From a checkpoint of a small sound classifier: 40000 steps, 147.5 epochs.
Rows from block 4, named by matrix and row number. Each number is 128 + 24 x the weight over its row's rms, rounded and kept within 0 to 255. All counts start at 0. Numbers have three digits each. After the name is the row's rms in percent of the matrix's.
# conv: 3x3 conv (model.blocks.4.conv.weight, 384x192x3x3), inputs 36-47, a 3x3 kernel for each
conv.159 100:054149115124113146166126111135110132112101126102110120125171096130166140118088129137146090145134103158107097096138132111123100130108147121148142124133149135093127150141147116129128111107143152154092155130137141116114078137139138119090106112139163107120194059125179124146145140086157112159103133100125106107157128128123135150
conv.160 103:153095108149144126113134133142130165109134078070154135154104155117167148179128117127146110127141169107108133164150126130089101144149132170138117164138118161123103137132143168137112140110166140149151111137124122138149096103122142137157138136117130098165141172103108145164172103149147124103144147122117147149094177151112157083
conv.161 101:155132139165159094152129081109125134111153117151133159132109159085141110119109113111156071176086128140137125070155131103144144112162140119152093131090159160127175122137108114126146135145131143133135110149124144109127129126090129122142141141113093084129092098104129118134132115156128116163166124134085153081147100166145110109
conv.162 101:138133105148110155136100140173131156145093163163132143122144097173136118135138144132116137140088126120138070127128126147130138125124117160141147102135133144077121170100087168128117122116147153139096151197123126139127108153084133148148122134131178123118095115132129066097134090135130132116128103121145107116118115077135133057
conv.163 099:102107110081105144146123133136121116140119180097114150145141139158037108172133121123163094148118106117116142102163123137129093129119149098124139105128116087116112145147174122147161158113168127114175156116125147142175097186159095161092131114137101131117081114118136106122110143126109093138144125131153121124104110158120179125
conv.164 098:115159133094157132142113146139164079141115133158119145141074138122139157107111149132140128114143138129165115121127166117095128098133095094139120114119130130096106120132115124074126120094117133134156119111123128142122128190148085129140118120113110136159137127098139133159148114134139141160140120114138127123119118092124141104
conv.165 101:095107130133130119120168138093127165170110129146111096238108126109135120113159112131111142127113122147078126144132083114128115160154106109145124124125123138091127120127089180123123150126196144147125112141106095096181143142108108126140137123149105093129124149131122124102145141107146114111176122104138111138098134130160125090
conv.166 098:149106146143154094164168124106143142067096087157080177132124108130116121111137136124155150158075135116127154153107122128126126151132135124123138095134161119138152136122145119144124139138112093160138179133143162106121112164157119135084120117103147141093143124105172158115150097162100165105125162121114109112146125125124106140
conv.167 100:142129163118112150120134129129089148099115134103145108099138082090124139101103161192098118140108142149141110098139157138116128119176127104113075138125130102127111128125157146188123173156124100125121132134147136117144086100192114121126130113131121136117152152139156130157132093120133133121137055105156114134074143114120161099
conv.168 101:091118132095142115113137151159115133122089146123138115089108108163108096145153108135099133119142146095097115178167106146099100130112136179152087135129106113123072153106137150108128135135124118122135124131183135124110149104124133186090092138107103103193099119127134141157183127138131102093163147168074144134109141136099090100
conv.169 101:142086129087147109100121153154124112128118130121066129140102111115178090115111181139110127137143113139136118155091126149131067159130106115134110133116096101132100137123115123127140148137125134126154121110114146125144135122061106123133109177141153163111127125144129131118162113133113108172137104121102102124136129146128127140
conv.170 101:123126139131113127138113123126133099096141124144116096082148136136131137111115174141117116079147126165133141147129118123088119125098113120126124110170114113173112120104167102115103139158133097140138137134158140088121112106140093141118150107131108130104102113155130156122128119137122105120127100163106119099083139119115114144
conv.171 101:135145137162113130131120105097129156142136142135075136161129113131131135126129071150123112110109134167128093114145135082109130094123124133080093136142103113110094127122120162121128117134115129129118115133095145103137111126107119124071147157120135091131139165139108124117120143129126081096120124101159083109130163129139129108
conv.172 101:082082125153149129165124142139100147105085160173091104125098096106094143128105092115112110098114128140135103117102194130115178141144135135101082111132122111139132137131144134146105102123082146122135107108151120116132117159115134140122148123112092109090111143109097170131107152103137147151098088150133179138149152077117155092
conv.173 097:143102140122126144126105135146120111124135142165137101149130111140125116117114155100142136143158119112136181153158144140128077109170106141168114167131118098146142112126168108128123117123124120163150079110149151100124135115170086116117083142175100182098149108146126106130126111175080128112128138123163091132147111120123171130
conv.174 102:176119123090119160147119104142113143162114124182084125103101081135137104148130124114122093100149115140154123118112100071145132098163143130134113134102166129147137180100102131115108131115116139105126168097141139141091140162119114165116115114133143110126133155110125169159158118103160142136087147112116133128097136116082143102
conv.175 098:131115108125163128119122138164173080086147092158131160174164103118122116115091128094129110116163145129125125107101150150121144154135140117124138085144129127163105087120120130125147117132158131144155103135127112089173163115128099098215139136095157131161115150182124113142141110084112149139129130149133129118120120146143115133
conv.176 100:076159178154130085121083153141129140116141146122116122138178156106115130136174089136088096080170114139158155158136123137093144101144152131116163161123125112124122118078163102123091120171119099115088112133126097139113129145120111160126094129145130143102100132144125140163111124120107117122086098176146125103142163080105090107
conv.177 099:116071145149111151159120154091095131146110107149141115086114122155121106158126093105128105140111124135154113099174138095154117071116137123093107128139111104117075103140155103120138147116115120108108129142164128116167131143138144120135180174121152156140123120140154091120132106181144149169126158162171084140093146158133114113
conv.178 101:102189153104131117126157144134156134115142090148118124205154180122119097111150146133107086183120116132103122120151113103090124157094123146134091119193085083128101136120129123157091119118100157107154137176102145164120145142135158120144094113135082131137111103126174095134132120129144153126140160090128112117098139144140109144
conv.179 102:130143084114121161137125154113115143111140108089114146097116163097128158167160158092095129136140126112151075171083144110108139138096137138149126133112165124116128112111113119111139138096144120130113142132114135088157133129123143109130119173145124119131124162148127152122126128094150133141125118159181114121153126139101160106
conv.180 101:168144130131164134122143134126118135114086156130097105164098107184090120126120100116117144156114143138090087118156104109100117108159110127112106114115146108140129156133139098098148068151126124082163088119161092141099100144116113154158123111131085089150138121131065106112171108123127117169137157162141104098172127117147127142
conv.181 099:102119135121084083126152111101169149152125165155110123102103071142109148130120126148103122135137103186123119115133137134066151132147126124140144126139120114121138166082141123124126086123109102122123139083148130129114108108134114101133105129088091158126106152142108151111155110115113142155103100129144131132061131100102104088
conv.182 098:149142161100130145127098154130131098128149109117168119144138111138143187129147127123099168130133141122141125153189117123141135141134113113165140131133142130132091112116113138156127120116162141125122182121151124120076144124128120097091091130130142157111143103137063127141142155106136166131131131091108140140101151150117113104
conv.183 097:118115212119152134118114135102153081186102139125132095084089175094067174175133151149133145145106108105133137114179171087128125105160135141137139115149136142144123121136167150095137068142149135105155127166094101128113134122144139139129081122148129120115129114144145137106138136061118094107166128130125140123154142121110131107
conv.184 100:127149115149142155097113110101119122129161113133131149123142103105138155100113144125150092102127128114161115109124128098130157096126092096149095119154076113133103128146156088125112133133102140151106122130126146110093150136143182127106146136093145129124104177146130140125101125146120155150144129149138108123125155129108122070
conv.185 101:110125127127171125144089104128120072085106112186113168147185134102109103151139127129105108140109123149109160139121093158100119128140115085125122133127128147183152159075088157146133134124110157155074114157105126116115099161132147110143113139096111130107138145121150155149116121107138151147134106151120099185109142179119110157
conv.186 101:107132155169119125172150124211137099133147166119169157116113142106140115179105106156116125104126132156133122122209096146103147112131134129092180152108136109120144111136143139121118140100134082146107149116134098093144140104123139112078125119115132115135127098173177096141123108121129125103118084072105129139097127113155163142
conv.187 098:176103101145108122100118128105207119134114119124196109129144129157162169122125134150104154121148141148118156129144111149141146120111140175131084105115137118109129137144137146098132129138141097113128077105122175080125113120131101109133109111101113121148100108097160109144086158114154127136147084128145115091129098143121104083
conv.188 097:117166132161151083170126129160089103165141139133139077092110114090137128119130149106088181146091136096149195156118117145102140127114142090143124087100164126133137103149120140135123138131087123174149112118147100134157135128142129118158114110092125129117086137125101131122117164147120134121125126123145106147121116140123209133
conv.189 102:127108114148137122136133154137103072082112121122054095116102120127125159100109128133149130113167108123096129108176112115134143105112125143109123123129088092134109135145104139128119109093101071125176143150094135088140132121136132118125127114132179142097151098139130137140118131117140108135101138105140171105158186099135115143
conv.190 100:108112115144147136164118141075116136124107124120132114141126118102164132095128085102123149147120135174121103172095115144102133115133122090118147080129104109101109134121166108088131093132116162160111117119093130153123122130114114163160092161117113123141106128173079115183142145149140075151137111145130105161114141147162092141
conv.191 098:152079120141127114182129069140138132119102224112121179105086123110114097105124128136126115138135088167125111106152130130140145118157117121121116126126136111133120095136097129101127123142123116159110123133102137123120103160143074121096143100116079134106162111136147112139085125126152158086136107154167118153086125129102118134
conv.192 099:143116116116110143121132129162130170107110125154144119135084133104093138119079118090133123143123133143095154098096093139127126154118140131106102116119126105092108092108147166141139130114114126101133099141167099127156153146153135137080117134138169121123109131142134126131109118098149112155121116137117115115146084129180096141
conv.193 099:064120124118146124073113137120167132106118130125150119135094105137132105145117119125139106135139115114144137125109156121129133171127070115091102106125140151127151136103112118083127105108110170135119131130099140114123139160089116123145140096106081120134072110107111108136120079115112139161159124141174102114134194118142092133
conv.194 100:140103144135144118165136135114133169118109115141130132092148109141137128144112149137100145098126114164149132122134148144157130099126111145114162133144125099117147103133153100149146109131157116092132122117155131150118131113121113120173105117124149135146139130135149142144150115137117161120138134140175124107136132127109129109
conv.195 098:147139116141149102157150145124103109101109160128113124122146130138111092156141094136103136140114137146183124119189118150148135148115138131124107159148110117126117099131124142099116115103100121137096106146152115116134093135113105132102098130131142161111158130151166123144124195147109169105155138162174139102124115125115134115
conv.196 101:131144122129148146161108116114088108169116191183110116125098080083091084088048141182120134135147138109131123107135132141107116158119127105142112141155139126138121115096119130109131139147094136145139160168151133137117146136082156106097155128136107149097124082152127143094134084118121115140166127138153111115141161176119104140
conv.197 100:127102102132120098104139121140121131127149135112115155165104106165096130169148099126146117095099143160132123126156140105128157137170119120082143085145120143149120119154134107099143119135095143098113132128092119122129153165113101129099124165131148136132113127170101154111120134115121152192098137108119110135116109107165107162
conv.198 100:136070119139181100109104140120168142095159133171102065108123142119162124112091130172113128154115084103129092105159097153119144161118134098119113113118122110144124118132120098153121074090109120133133113153115173141108108109135101124089137109113123139125105129085105135114101180135098150142101103154117153110162132093088151123
conv.199 102:163148123099143134098116122099131128103112138147109154172165116109159141102129137136095143127125110109129124106171099171130109161147112152105128111130132114149133112099119155143103149164124142173083141151107108135141103117119141077123117126106121157111088150129124154113096165116105124137139118166164123111093128144133134115
conv.200 102:133109123118115129114126091111108118052133142130134153106105139113148111155176092106102115098128152082127113119111112149129079130150117075134164118122149136139145078101102137121103132112151083162132134151134159131126186153132137128110127112122105146091145100154136173125144117147128144124096141140152151094188079101131108134
conv.201 102:147151150136094120085122145138133160152101136114099150093132161096122164110114153089151115143119079101103097169138108142120124132129163109130121116117127097104123110159146133128155151154165067110121105154131125120135137113081116139090193131142178129167129110165128134123075157131162108087133103145097133092129100127077165149
conv.202 102:208131127128124144111116140109117133170116139124112110047108111141093121137064131189157124113174144094110126150129100125103081103140117131120118125134113133108120123121131120134143112116117122141119131122149130132158141097139164091121172156142116154096123149138104151068112103135109096179177095130158107162122115172134106137
conv.203 101:140129140125137126131125165143160152061169093132122101118133101133154142153142141128153162133067147102122136100182097116117106114136114081163125105135126119129126139158125115157109136138107111128154107125116169098100112198147175132107126112110127125135107130108137174062089105153153117142146128109105145111163117153134127149
conv.204 098:160123143130137086145134086156092100134069124146105117135161135086112093135140129132139077127158123141138137130103110131114153137124126089114116124142139134142149101142080151143124116139121142128094121080110095121108145139126159111127112130123105140119131126156174107081163133125139122126096159169084120111104154090131153104
conv.205 099:106125137130140128139145125175122174108135170160143131109109181115141135187115140127107135111121100137094094174078101132109119114132161114133150139089159166089154148125138138122151090137134167106131133106123166126143102147125155143144138153122122117137110142117154147155166101151154104162154149124150133096160110090115116142
conv.206 101:131090153182123136126168131173064128168062110123127098095133104127150121161132139131134135125130106140111126115127134088150134059149116169147129149140155083123119127162101125113106113116091090108107100128135163099093084116145128088157132109110148144111141165162164156138120108116134156175126144143088108139093138164125162126
conv.207 101:139140140090154100115102127162085135120124122166189091119157119102147067113109152165162088144125131140101127118119112090167137130148165133130066127129095112163137124157092169132122158149110127128082139145133107144139149106088139089140142117090107147118135138118188137140124136117090121111135156100161201129143149155110187117
conv.208 100:111122147171105141154163164114052157151124100116117143106137160099100134128081111150097120121133095140157130145137172098130136095136138052152131126137115155158145111124124156138132127174139102118139112129137083158097144120151128123102138130108101152096107133164116148149119152093109084152134125103146126121102143108160114123
conv.209 098:112135084134166159141092152071188146088107133160119134145088108145110116130075138135147102118134124136143143100124159128111144139146138140140140124109121121122084135125130086144127132092131141157130108121138134122157111160101108152122115103102122119124113128140102102157119175177092134157104127128139118121118122179153153104
conv.210 100:160097092130121156154074134118108164109080117122105086102126119105134133151096131118124114142120114129097157138152087137105148131125095119093105111149155131126145138131129113150146117117124145109207100088149126119121131147119132087158084142132121123146114138155145134127117125104164144147169116116151149105185119091089130088
conv.211 101:112153128132157155138112117131114176107106139150100131096120119131191085127121094074177211097161167124151143121118084177159129113154094114102141128151116125145154165090154114121160119116124131137100104139156133153090126103131089142162121159156106104189111098165101166106089107104158108162089103124148115105134117144128066125
conv.212 099:105128138153129145139109133084155124101138112156134118133125141118117106110087090122176115123098109140118121095160145110122127126122155117118132096137143152088110115096146132110157109117128133113144140163118115106087179144104168123095118143108129110178125149124093143098140121180113155134108099144165151140139124097134108121
conv.213 097:110123121112129121126119133123129169114125179126149095127113131100117177124164144114147163111116133111139159144088107119137132132139132103129070146122105121143127160094127130128123130124129126101097119159140137079116083164132124132089115109100112120136116183114130103156120128118131122150104116124105110121111140146154134148
conv.214 100:117127110146129129154092098138146154066100133121144121120108108116109084103151148164100090140127123189068106109223123139127145143123157140109095129106069116135136128150112129131102129129152111114125105133122112106119090154105152140124161106145171118156145113140141140142110183110100120110117110112117145125081180128143119112
conv.215 100:104128139146157083140132150095178104080125147115091155143101107137128121147164092144172160145111136151084142135067115104098119127134169122121097104104127117116159127132128137122161119115145150132138101087120144157122104084103108144096196190122108170104143115142118109110087169081111102108118123107139130130100122131151112162
conv.216 099:120141173088124125124151136126096103137092110125106094146147156184117109108144146101115139102126121175123129109144089123130132123119117100100113135107098123128131156105121085138107151149124116108142112111150111173133070106177139153164125107127085134134103141090131125111133151141106119122103144100165124148136127136202161145
conv.217 100:133099139117120116089131114099148110140144110162068151125126146120130156123079117155131188139123125136121148120110141139076155118105109128172133115151118105108088132134084156139139124113119075154097116158142081135165136138147134122109129157102140124180113154104117167198117117101136147112145146099114093177146103143153113153
conv.218 102:127153115132124125150131124165085113150084115164185112139138138139135139123115119120103116124119128159108123126144124161154111144095126122115109163097133121133147150153085124114101122168129149104167078141136154136136137147167149112169106147143091134146116104102154112155141123141214141169134139163092132110106122146109144137
conv.219 099:112072145125128122140178104126132098122077129119108128132121127122135156158101138143120135139131144120184139168130108112101129116119132071132105185119112141126136113145162104125125156139108149127114133116127117108115135111106117149110117128171152106155129118138154135101097098137115117093117116175142130101138151092076154111
conv.220 101:169117140090122135121124113135106173093143103128143163142089090112126092166102048109089111123127139113103160111121075111155129099159101093115123129124140136137120117123075119136118084093147124104153110147108114095124108128130094109115184150126143134105112154147099073121141097127097132098165134117173155105123148103157116121
conv.221 099:109080142182126131112119145176109097112106097072174142078129126142127122114094132109115151129116140154108115104149137129167129089129108103095111120158136096159149120107121146117149107132147105123160129151104103107149141137210133164115153118135127113160124155167116139120178141133175114175094142106098166127120121139177105168
conv.222 102:139128160117136112153148138088137079141118135151115113118114128133135167129153111129106164145137107150133082124103130142179137141128127153114113152138117124149157096151156111136136126125161153144110145162097095128114133138115117115154113105144137128128069121156122159142100129110132141097167118173151116075092132150095145156
conv.223 102:135145131104082137115082115116143106152121120136088144122131121131128107079122134139142167119141112134125104152137114184102134159113134104140117136115127104131137096138103150127153124127191133142105129142131136133145118119157131085134130155168143122090091097113118127125125112144091133100152114129109142139156135219114092151
conv.224 098:172121137130105152119130105147130119118117167110151107132135142109168144118153119120110064095134094125152123135176109092134152132160135149078098114130129136145127170119102128100098174135097131101161136119109143122119125086161134133129141161075119126161121131134068175121103125117161091078165109107113161106104129124144127118
conv.225 101:137131068108141121108087165114111140107138188109121104093128114104123121106095096181170182134149120092127120139139125161124115147093131137113116159171128125153116114132130120136126119124113089113139134095143151130104120093131111114133121129094139147122123111137150105150102100159157105137115118136110119139085170146111120111
conv.226 101:127135137128123100130129154067135107133146151137128125106134144150133154119106126106164106125130152135117130156127132130102120129124174105103110120177123103156159092143132123101173122102142143143111107137192158100083089098141112190128138169159176106118105123127176174173131126108114111168136109140088123101114134147128120064
conv.227 101:130105119116130099126129113122197125121134129101123134132118131155129112122120139137092146174105121168113147137110121137076142152086145130111128132127106124148080146104161134103112155085130137148146096142095124150146147143105114154156153138151166111103132151103126180149180119143156098131109095147138114122134132178133145117
conv.228 099:145083157131130105106158126143114104109084090141101146124172161164103160106101175099164184142146128125128118113116135137123126101129107169125119107110133122078164127133103141143171130106132109103085105097140093136108155155105073111126151118125160127102118121075148146105153141108131131131138120134105122115124157108152125139
conv.229 101:171143113105125095158138154128091116108127143169060132147103135114141099102126136108197159113133126101122136091101146142122091162162108148096148134098139116121074098128125138084096149106125115179134136125152134138136151171150138135142124120147148114093116145167122121151100186081142139108154147118129135102165170124141111144
conv.230 101:153104162108115142143147113117140119101121164115083140145118131123149140091184139114139101112100097141135127137116135070103131119126158136157123109117127114099119140109171154150157140144114114135122135120133131135131114132173154153091118125122141147112062148126116121124189109118133186131168101127145140157125123112094106117
conv.231 100:123129118096150123132113150096109091131084146166162209137122130079100109068107175092112165123114172112107134130087121147096143147105131099128109095157130120142149147134132149137073144149130134171123129118137102132140139141147094120118146177141171157108167105132100130092116140167155135148127108145139134100132122092089138123
conv.232 100:137162095157067144123161123075141124156144085158152127201146110148119162099164153103097142138084074105143108160100119136119098116170099132156127125177082130149131164143117154129121114139091115125086087077122093119116140133124154114121123112132128130128136155122112129161188135112110150160093115165087135119129116130105097130
conv.233 100:153102132109141121139128142121095110129093162132086140089185114089133114124129110145116124154118130123117153106120126148137101114127120107122101115139107140118154124127123120123134161157125093094119125097107136136129090156120147124135123155149103120122162152114152106135149134128121152131166153134122139115140106101115088169
conv.234 099:099112093138072089127151073128106158098097170117127174125088158116097140124123080130099148108127118155141134109156152146128139105128132138120130108146144158141116124129107123163084145126112125120141127129161117120126127100113135139116100140135134146167179134139101127140097166137118141123147130149167121115124131127128220080
conv.235 101:121131130164130124121145135123140145124130088142096127123115095136110117105122094145130143139107107130177120141149120131152083156147117110105110125123153123139120156105153116132105101089095109141138090147107158125097096132151122090131120141081115134153114107133141142112097136160131129138113134090162108129122131150120105116
conv.236 099:152117092172153145108110148107134079079125077115144120104100174128091161136140115155118151086097110153108150101110083101137120156123123127155155093151085107099127126114092114113112133169099131140179153102101184152143105129150123171093123166121153150115116151153103204133127147110089082167129138151139141112129147121094167105
conv.237 100:141132138100120102127109140142156139114115090107127110125185152135111113133121107129110152137130154128132121100153124133159124128107125137178112140116151111119129128127121083157124108126165134135101122096132118110109125120076126141140163111108109143128141151144121168106139123140095137123141108108160136150156093125136141114
conv.238 101:131156105113093099122119119122118131104146107113151104101171102100132134180109107159132123158133113133124129115140117115088122135115091132109147107099118119145159112130107100115132118138137140143152090119161124125135092165198107125147142158113120139154137145126124116130132123111101172137132139130151128116137168140129138165
conv.239 100:124180131142143113148100111172098141156121079153147159125137072140116100170094117145106136123136088121120142110098114107126158117115139162101111108092120116114156132159151119149128128151124144164118104198122122188111136116106145150137111162114123140154126116113161113093129130137112136088109120116159127102101113109110117121
conv.240 100:116176126116102153131111116070141137139141166105106117124116138176070149089117102154140123117092191141112144089123164089126147138116144083175169125121155106097146104093120107122142107155150105091145184133157126117112140123126121141093120109179126176113148168143128139172142123128119129167180150143122151130179120100146110118
conv.241 101:118103081117141087128122153154113150164093111134111110152134098117131135119125122110134169108141135124112147140165102188139125155171151106142111137160108130089144164154130118133103130130151126144105084083155096092138142140093112103135141123134100118155117060167090139146153121161129178140125130154098115130155111156159123126
conv.242 101:116131136148143086108152147090077182150116097160114088150144136140135154161135122120143129107133125108134140115139166101127123107107144106133122075158118109129149096136144108155124090148134143177118119118105115141139107132150140134095093131193153114072157123119136163136142111113116130128114113109097197112134151104103107189
conv.243 101:113154117092161106108143116142123150149108112154119118082181071085118133140143087100147129109124132144131134124160118152118141097132146186133120129082141171084121146115154139120102120144121139080128112092130102134131113103126153149139127114139171107138116106162139150103160113107109139112123143114111134123102111142154125123
conv.244 101:108168136103115113073157163124112136113088147152092180077129126165127105207128120146161145107123089122107123129149133099159129131142129132102104094141135100079093110134128150133156144142143114159094094091088167137101122136111146128103139123093116105138096143170152143177139154119101109115144119128105118157098175141143134116
conv.245 098:111111090157135165105125142075148084133156166145143142105114127116155101093153150121181156110084145137158141140117101134156103121149069147105086136155112176187089138149113157121127099144102154121131146128160113120148144176149123166096078135131146103174117152155146108120140112145107128125115160148081125150122148097114124106
conv.246 102:103102124112110104140168069131077080124119116148094132093113148096126114123109127099151123149138100137143153069145102123103125132126140113173122135136090122126138158111101115128118095147144186135154145133116116119100121092175153119123140156108127125160179133155164132118162089154116143113118129134097119129180123145137124157
conv.247 100:100108111115118152112122152110098132158077159172113129162143136081108123102148123136094089132125106102167088154114130155078135143096179148114140114139185141130096147159139158089148139128107142127131125107158133148144182128131082120136106083153134156132151133141176103146143122131132120128127118140101143105126116093166128116
conv.248 100:172132122154108112110061130124141110131145111208121165129116138165107122081084134145122111159118134164113127073130114122126121097106134135122131126093123163123138111133106154090181168105115137100101144150129172158130138102178155120150133126102147130146133126155133080130104126097097113113122128126138100138136125146149143151
conv.249 101:141178101084145126167117102113104135151149101099144145117169123127116133117145160125131141128118166134130125130150143140107139118132117108117162165161137142132094106113126161130117120141118119111123148182131095129135105131081145156185130114176133101142104114177112180102108143130132131103133131140135104140101110107134153127
conv.250 102:157137103170131123143122138088146074112081170177110118138153132089119128132137129117094101146114121144100115109126100181101151111083143111114156110090167125118138129185114113128159145141123111149144129165135128111157164111094110145115106106147122079142099162093097147115109161122117134147113084160148082145116133112116129120
conv.251 099:138078134141123116122156114104093128066133122112147132134123141161130133134106108094108152127127115119143124124155100111153139100102162093124133111095133149097145110121128099127099123104120151140115120124112142125115178120134131122113128111104117150123124149081104128159105102115113137148125126158144117126150123133149119158
conv.252 100:107136094157154089121110124086086094122158129149113117163118126167125142192139114120102135101169119106127101102133127146109099126158121077125110142122135145118118104158150153154117127099102108138142139135111135142111130163119154160113120146104149124112160190147124156133128107153131161093160157122116114104163109118152109109
conv.253 099:129096111124150142109124162116128138126167114103148140147116085138130146140149133099125116168063130143154165167117145158104155109092146166108111154129091120137130108157109152142156123131209134120118115134144110119149128147120125176109126154106145161099149116133111124111088161135138144107146138161151092117144135107105166107
conv.254 101:162143153108116159155127080096137164107120141162121119064117156068114141079127167126094068167132166118125149141139139107119159176094087102108101108132073121114155094100149162133127135141129150138136135119155125120128145113157151123132133120173065145171094115134154136120099116172131100117116151151134143132087106131128122142
conv.255 099:123101117119107143137121079093144114124128170124104076126123099154146117114110106127124142095104173106122134112105107089115119120115112108130160102101098095116151188126145151115133129120105116111120135116109127103153148149123097173096091123143133145119111113131156116108131161155119124145145147123139120091124132144124093151
conv.256 098:107120133096103111101135102111144116114109142141116107123140134118133150098136091121132091073119169180116130169137090126133138124126149142125164152106103159138131137125134120129095140137100127139177124143142098167103109121121122154116116124124147105111122161125148147130152130112134134131136136137100132114157117154138131114
conv.257 096:125124167161128145110097143127132133144114146159149145126106099125133084136170130153101091116134096127087125101112101144142122101116127113085095110161153110111118151107105080096146081107089100154091127131128141133143165144135120131136115127166123154136165101140131111134119112140123124136132111110147144169131110135114117132
conv.258 100:166110101147109130116143131127133177129117150161122175123102079108116109144125107163135145115152094168151103097149113124138112145113119085098110121103127113054165153087095110146103080134160143133132099152137155138151151162169171092113118184110192124143143137160145064151131134148106129141084111162135143138141152105123143096
conv.259 101:104108187150131151171133114186152105111123152110103146135140107128143136110141126153133136115127111158127148159073126143125161133117138129152138166143126124147147199109127129102123131129166093176105106164128159114116135171131099145111169104138096086137149127152162148114107137106139146154102132163099151139151118113134158121
conv.260 102:167115134169126139114118144168141122129098139146174153122153070103122103183106118150097120089143144129129117155138135136128150112146104155103093152122119086136122141118160135137121138125150129181126148107113129118151110165126109108124160127165136131113107168150129153119105114131160105133163143121155117112091161121113104122
conv.261 102:096125097129121133135155172120135086087154161151169129124155136134114108123152102119128181103151181107089083120140076104121123134149119127102081138138144114115150120132162106135144137132159168137128085132121090116156135158110106128159128138147100149134097114113103122114120133097138123155105131178154113117140128114118106121
conv.262 097:132125098142146171136132183131123085133092132135094110091202142129163134111140146128114145133121156151138121125118086125168113099121115101135087142119127143169127130133102129142120106103153098122147127152098110140141159107125118095173161152115126125120144086143193111085155161092157097132161130105154139138142126095118109149
conv.263 100:147106126129123143149155128098140193107135139095157145107110149151112190151145150121115167107128136132143108137115095137125103146134107141112105115156141097157151099129077146145136131156196092136118151119131113096156106153104142128156103098126104124144125144107113130165097113115171163131088149119140156084091114110146084119
conv.264 100:088180118112109137146102121095149185129113126172122156104137113117140163094118116116102146119170116127150175116163158088098180138107137091100132100151116114125126146165114165167097162119117125134117140110129099135132130155111135138096169113120159120080164103108129179063115123117089145120152132127124132140080172149107087167
conv.265 101:108176141126130131090150085104135121131140137146124128174104114160117120159085125096149135126157132125137111123170124200149148147113122117189081130160129138135117120167126140129096201140119155131137162134136147128130157097172112131136112183106127134107154147114130144174103127119120159140072134121146100161126066168112124114
conv.266 100:115093163122156126129134152113125125096126172127167136146116143159054167166057147147136101138150117108132114155129117179145154161159153154092149111150109103128138133127156147131089147123111121121131135098103118149117092167124152098114158135130143184087131126113156154113143146117137120107158099136112113140103124138137100080
conv.267 099:122172095120097131155146121105073196112147128148129142119107087146076144128117105122133143133135134119118150188112154147120120118098081171094145117104145160101139136136124161096102148099107150126150106088116158146074192107100153077119148128091138127124164108111110160130111183116118123145146113133142105143130100099125127097
conv.268 103:160112118120130105143145085115166080124171123132144146133160130129081150137125138161141127111160146111121142134150148132114158135106092088123196111144165129129112161077134113130116123149124142139145186132129149114125100126115117122118107154130146126146144117168084114158109140173116155140133093165100111107092110157093107127
conv.269 099:166098091120135100125125165159145090162156071138125164141071138151132058105152073145150114123116133116118097151100073151146153103142151133132153088095097114135140152144109131105131104106131103124112148107124102149166083159101166157167121167160150097172137108080096142142155074123095149136138151157077146147133130120078130122
conv.270 101:154150125116171167117078151104164112117098133177142151187120114112122090112075158135145144151149138164138138112141159142178157088148109132107135124117111137121123099110160156114154104149145123123181174145136103136155131153145180104106176141122132186128124135148129146113105137075182196134148153109114112097141126113179117107
conv.271 101:119129155148082145177082116156125092153100086121114138144125127109123117116078132132097133098135101100137101119132104107132154155165139131131105138120126103163134155126130089098090126114127113093108129114142118098169065115122131155106115126148155145081130108121098130132140098133107138111100142132092144126100131106138095140
conv.272 099:139123146107144075113137150079090094178129139142142088102119144120106161115163088112179106103120185139124095116142165154157129144141123119134093132135142105122143097108100098151122140115086158146140168103171094147100140139131128162150150137146157091114136137127152094109143100126125150119113130101115170134122142161108135103
conv.273 101:169149095130160142107087131099147147148119120120110142101134130111116137134129116097138117099090118145123138132151141141115159094147163089123168106114086098120130117143126109084159107109112162154118112121185115139110146152143111130145108118086119107136122157121119124115110150094101102144100132119154144117107132127114099114
conv.274 101:131141117129124129114132136161127158095120111175119132125150079125113116124153115130135129140113155144090142097108134172143111131146098115139116163131122109130110150166125122139124087100161098152137127113128086100137158126145150111137099098146127091151104103134103144136085113127087148151103153110089118171173089097123126143
conv.275 101:118166147139133100146122104118107146137177140132158127131077146159114116107176138081173151106144132116136144110130138126107150124111144135157135111137118125103096114128136130124108144085125132090123086144133113128155153142168132132147179105111128141140157119075147095126110119159150166132170078136126181157116130124103125134
conv.276 101:153139134074094164090144121175149081097131143106151082136123126096125134106105094123129175113124114091103146152176128089174127127116157146181171116118169150117157140153099126175123126114088092108133138120152126111106115113131145129150136109083094108129127152072089184153158127107108124096126135135156170068135105112139132128
conv.277 100:142130136124114153113099138146176189110112148109099157101151098108119120121099138189140139126106097155117103099120170109124130104115160113133127161124133139122143142119132139116117140117115126163128105103087109132131145136122139111103140143091148202131083129114072124131103062090098119144134099086123144141101111129174109134
conv.278 101:132090134142126117099156126087151148140114116110131110146142135137128121124137110142121152080181138114128133123142162129117123122158114160120121108111099135099114120196100111120137114128142121126167124132143110147166114146157124128144137114150121120147136109128117150112114119136122111087094084128127076110119131118139113110
conv.279 101:105155120132135098151144109106149144147104112182141121137137168099101115121127077122146115110157150144136137094116142113109126110141094115117146113129098078119134155103123152134099149097135110124128143112119182101118094128120191117119178132121162127164166148127179115141098118149109126122120148148150137074112131142154102093
conv.280 099:112165118075137141116116140085186112117121112125119146154117150107149135103123080105151110138131137124118110144083118175131147143119144105149120130128144136128129154086107138148099095128144129132143116166149090155117118086190136129128091118134115148144132150175140119167123138111118161104139119161159126097108079158184147111
conv.281 102:132139159108139093111136130116148121112115129122138123110098113126139104160082140120142126124097115115138094122120130119129121150110132144108108133140101125154141125076168121159135103131117112099125168131135092121154157119125148121144137127168116134155144149164148110136139128131093110120150141142131147149177126137108121161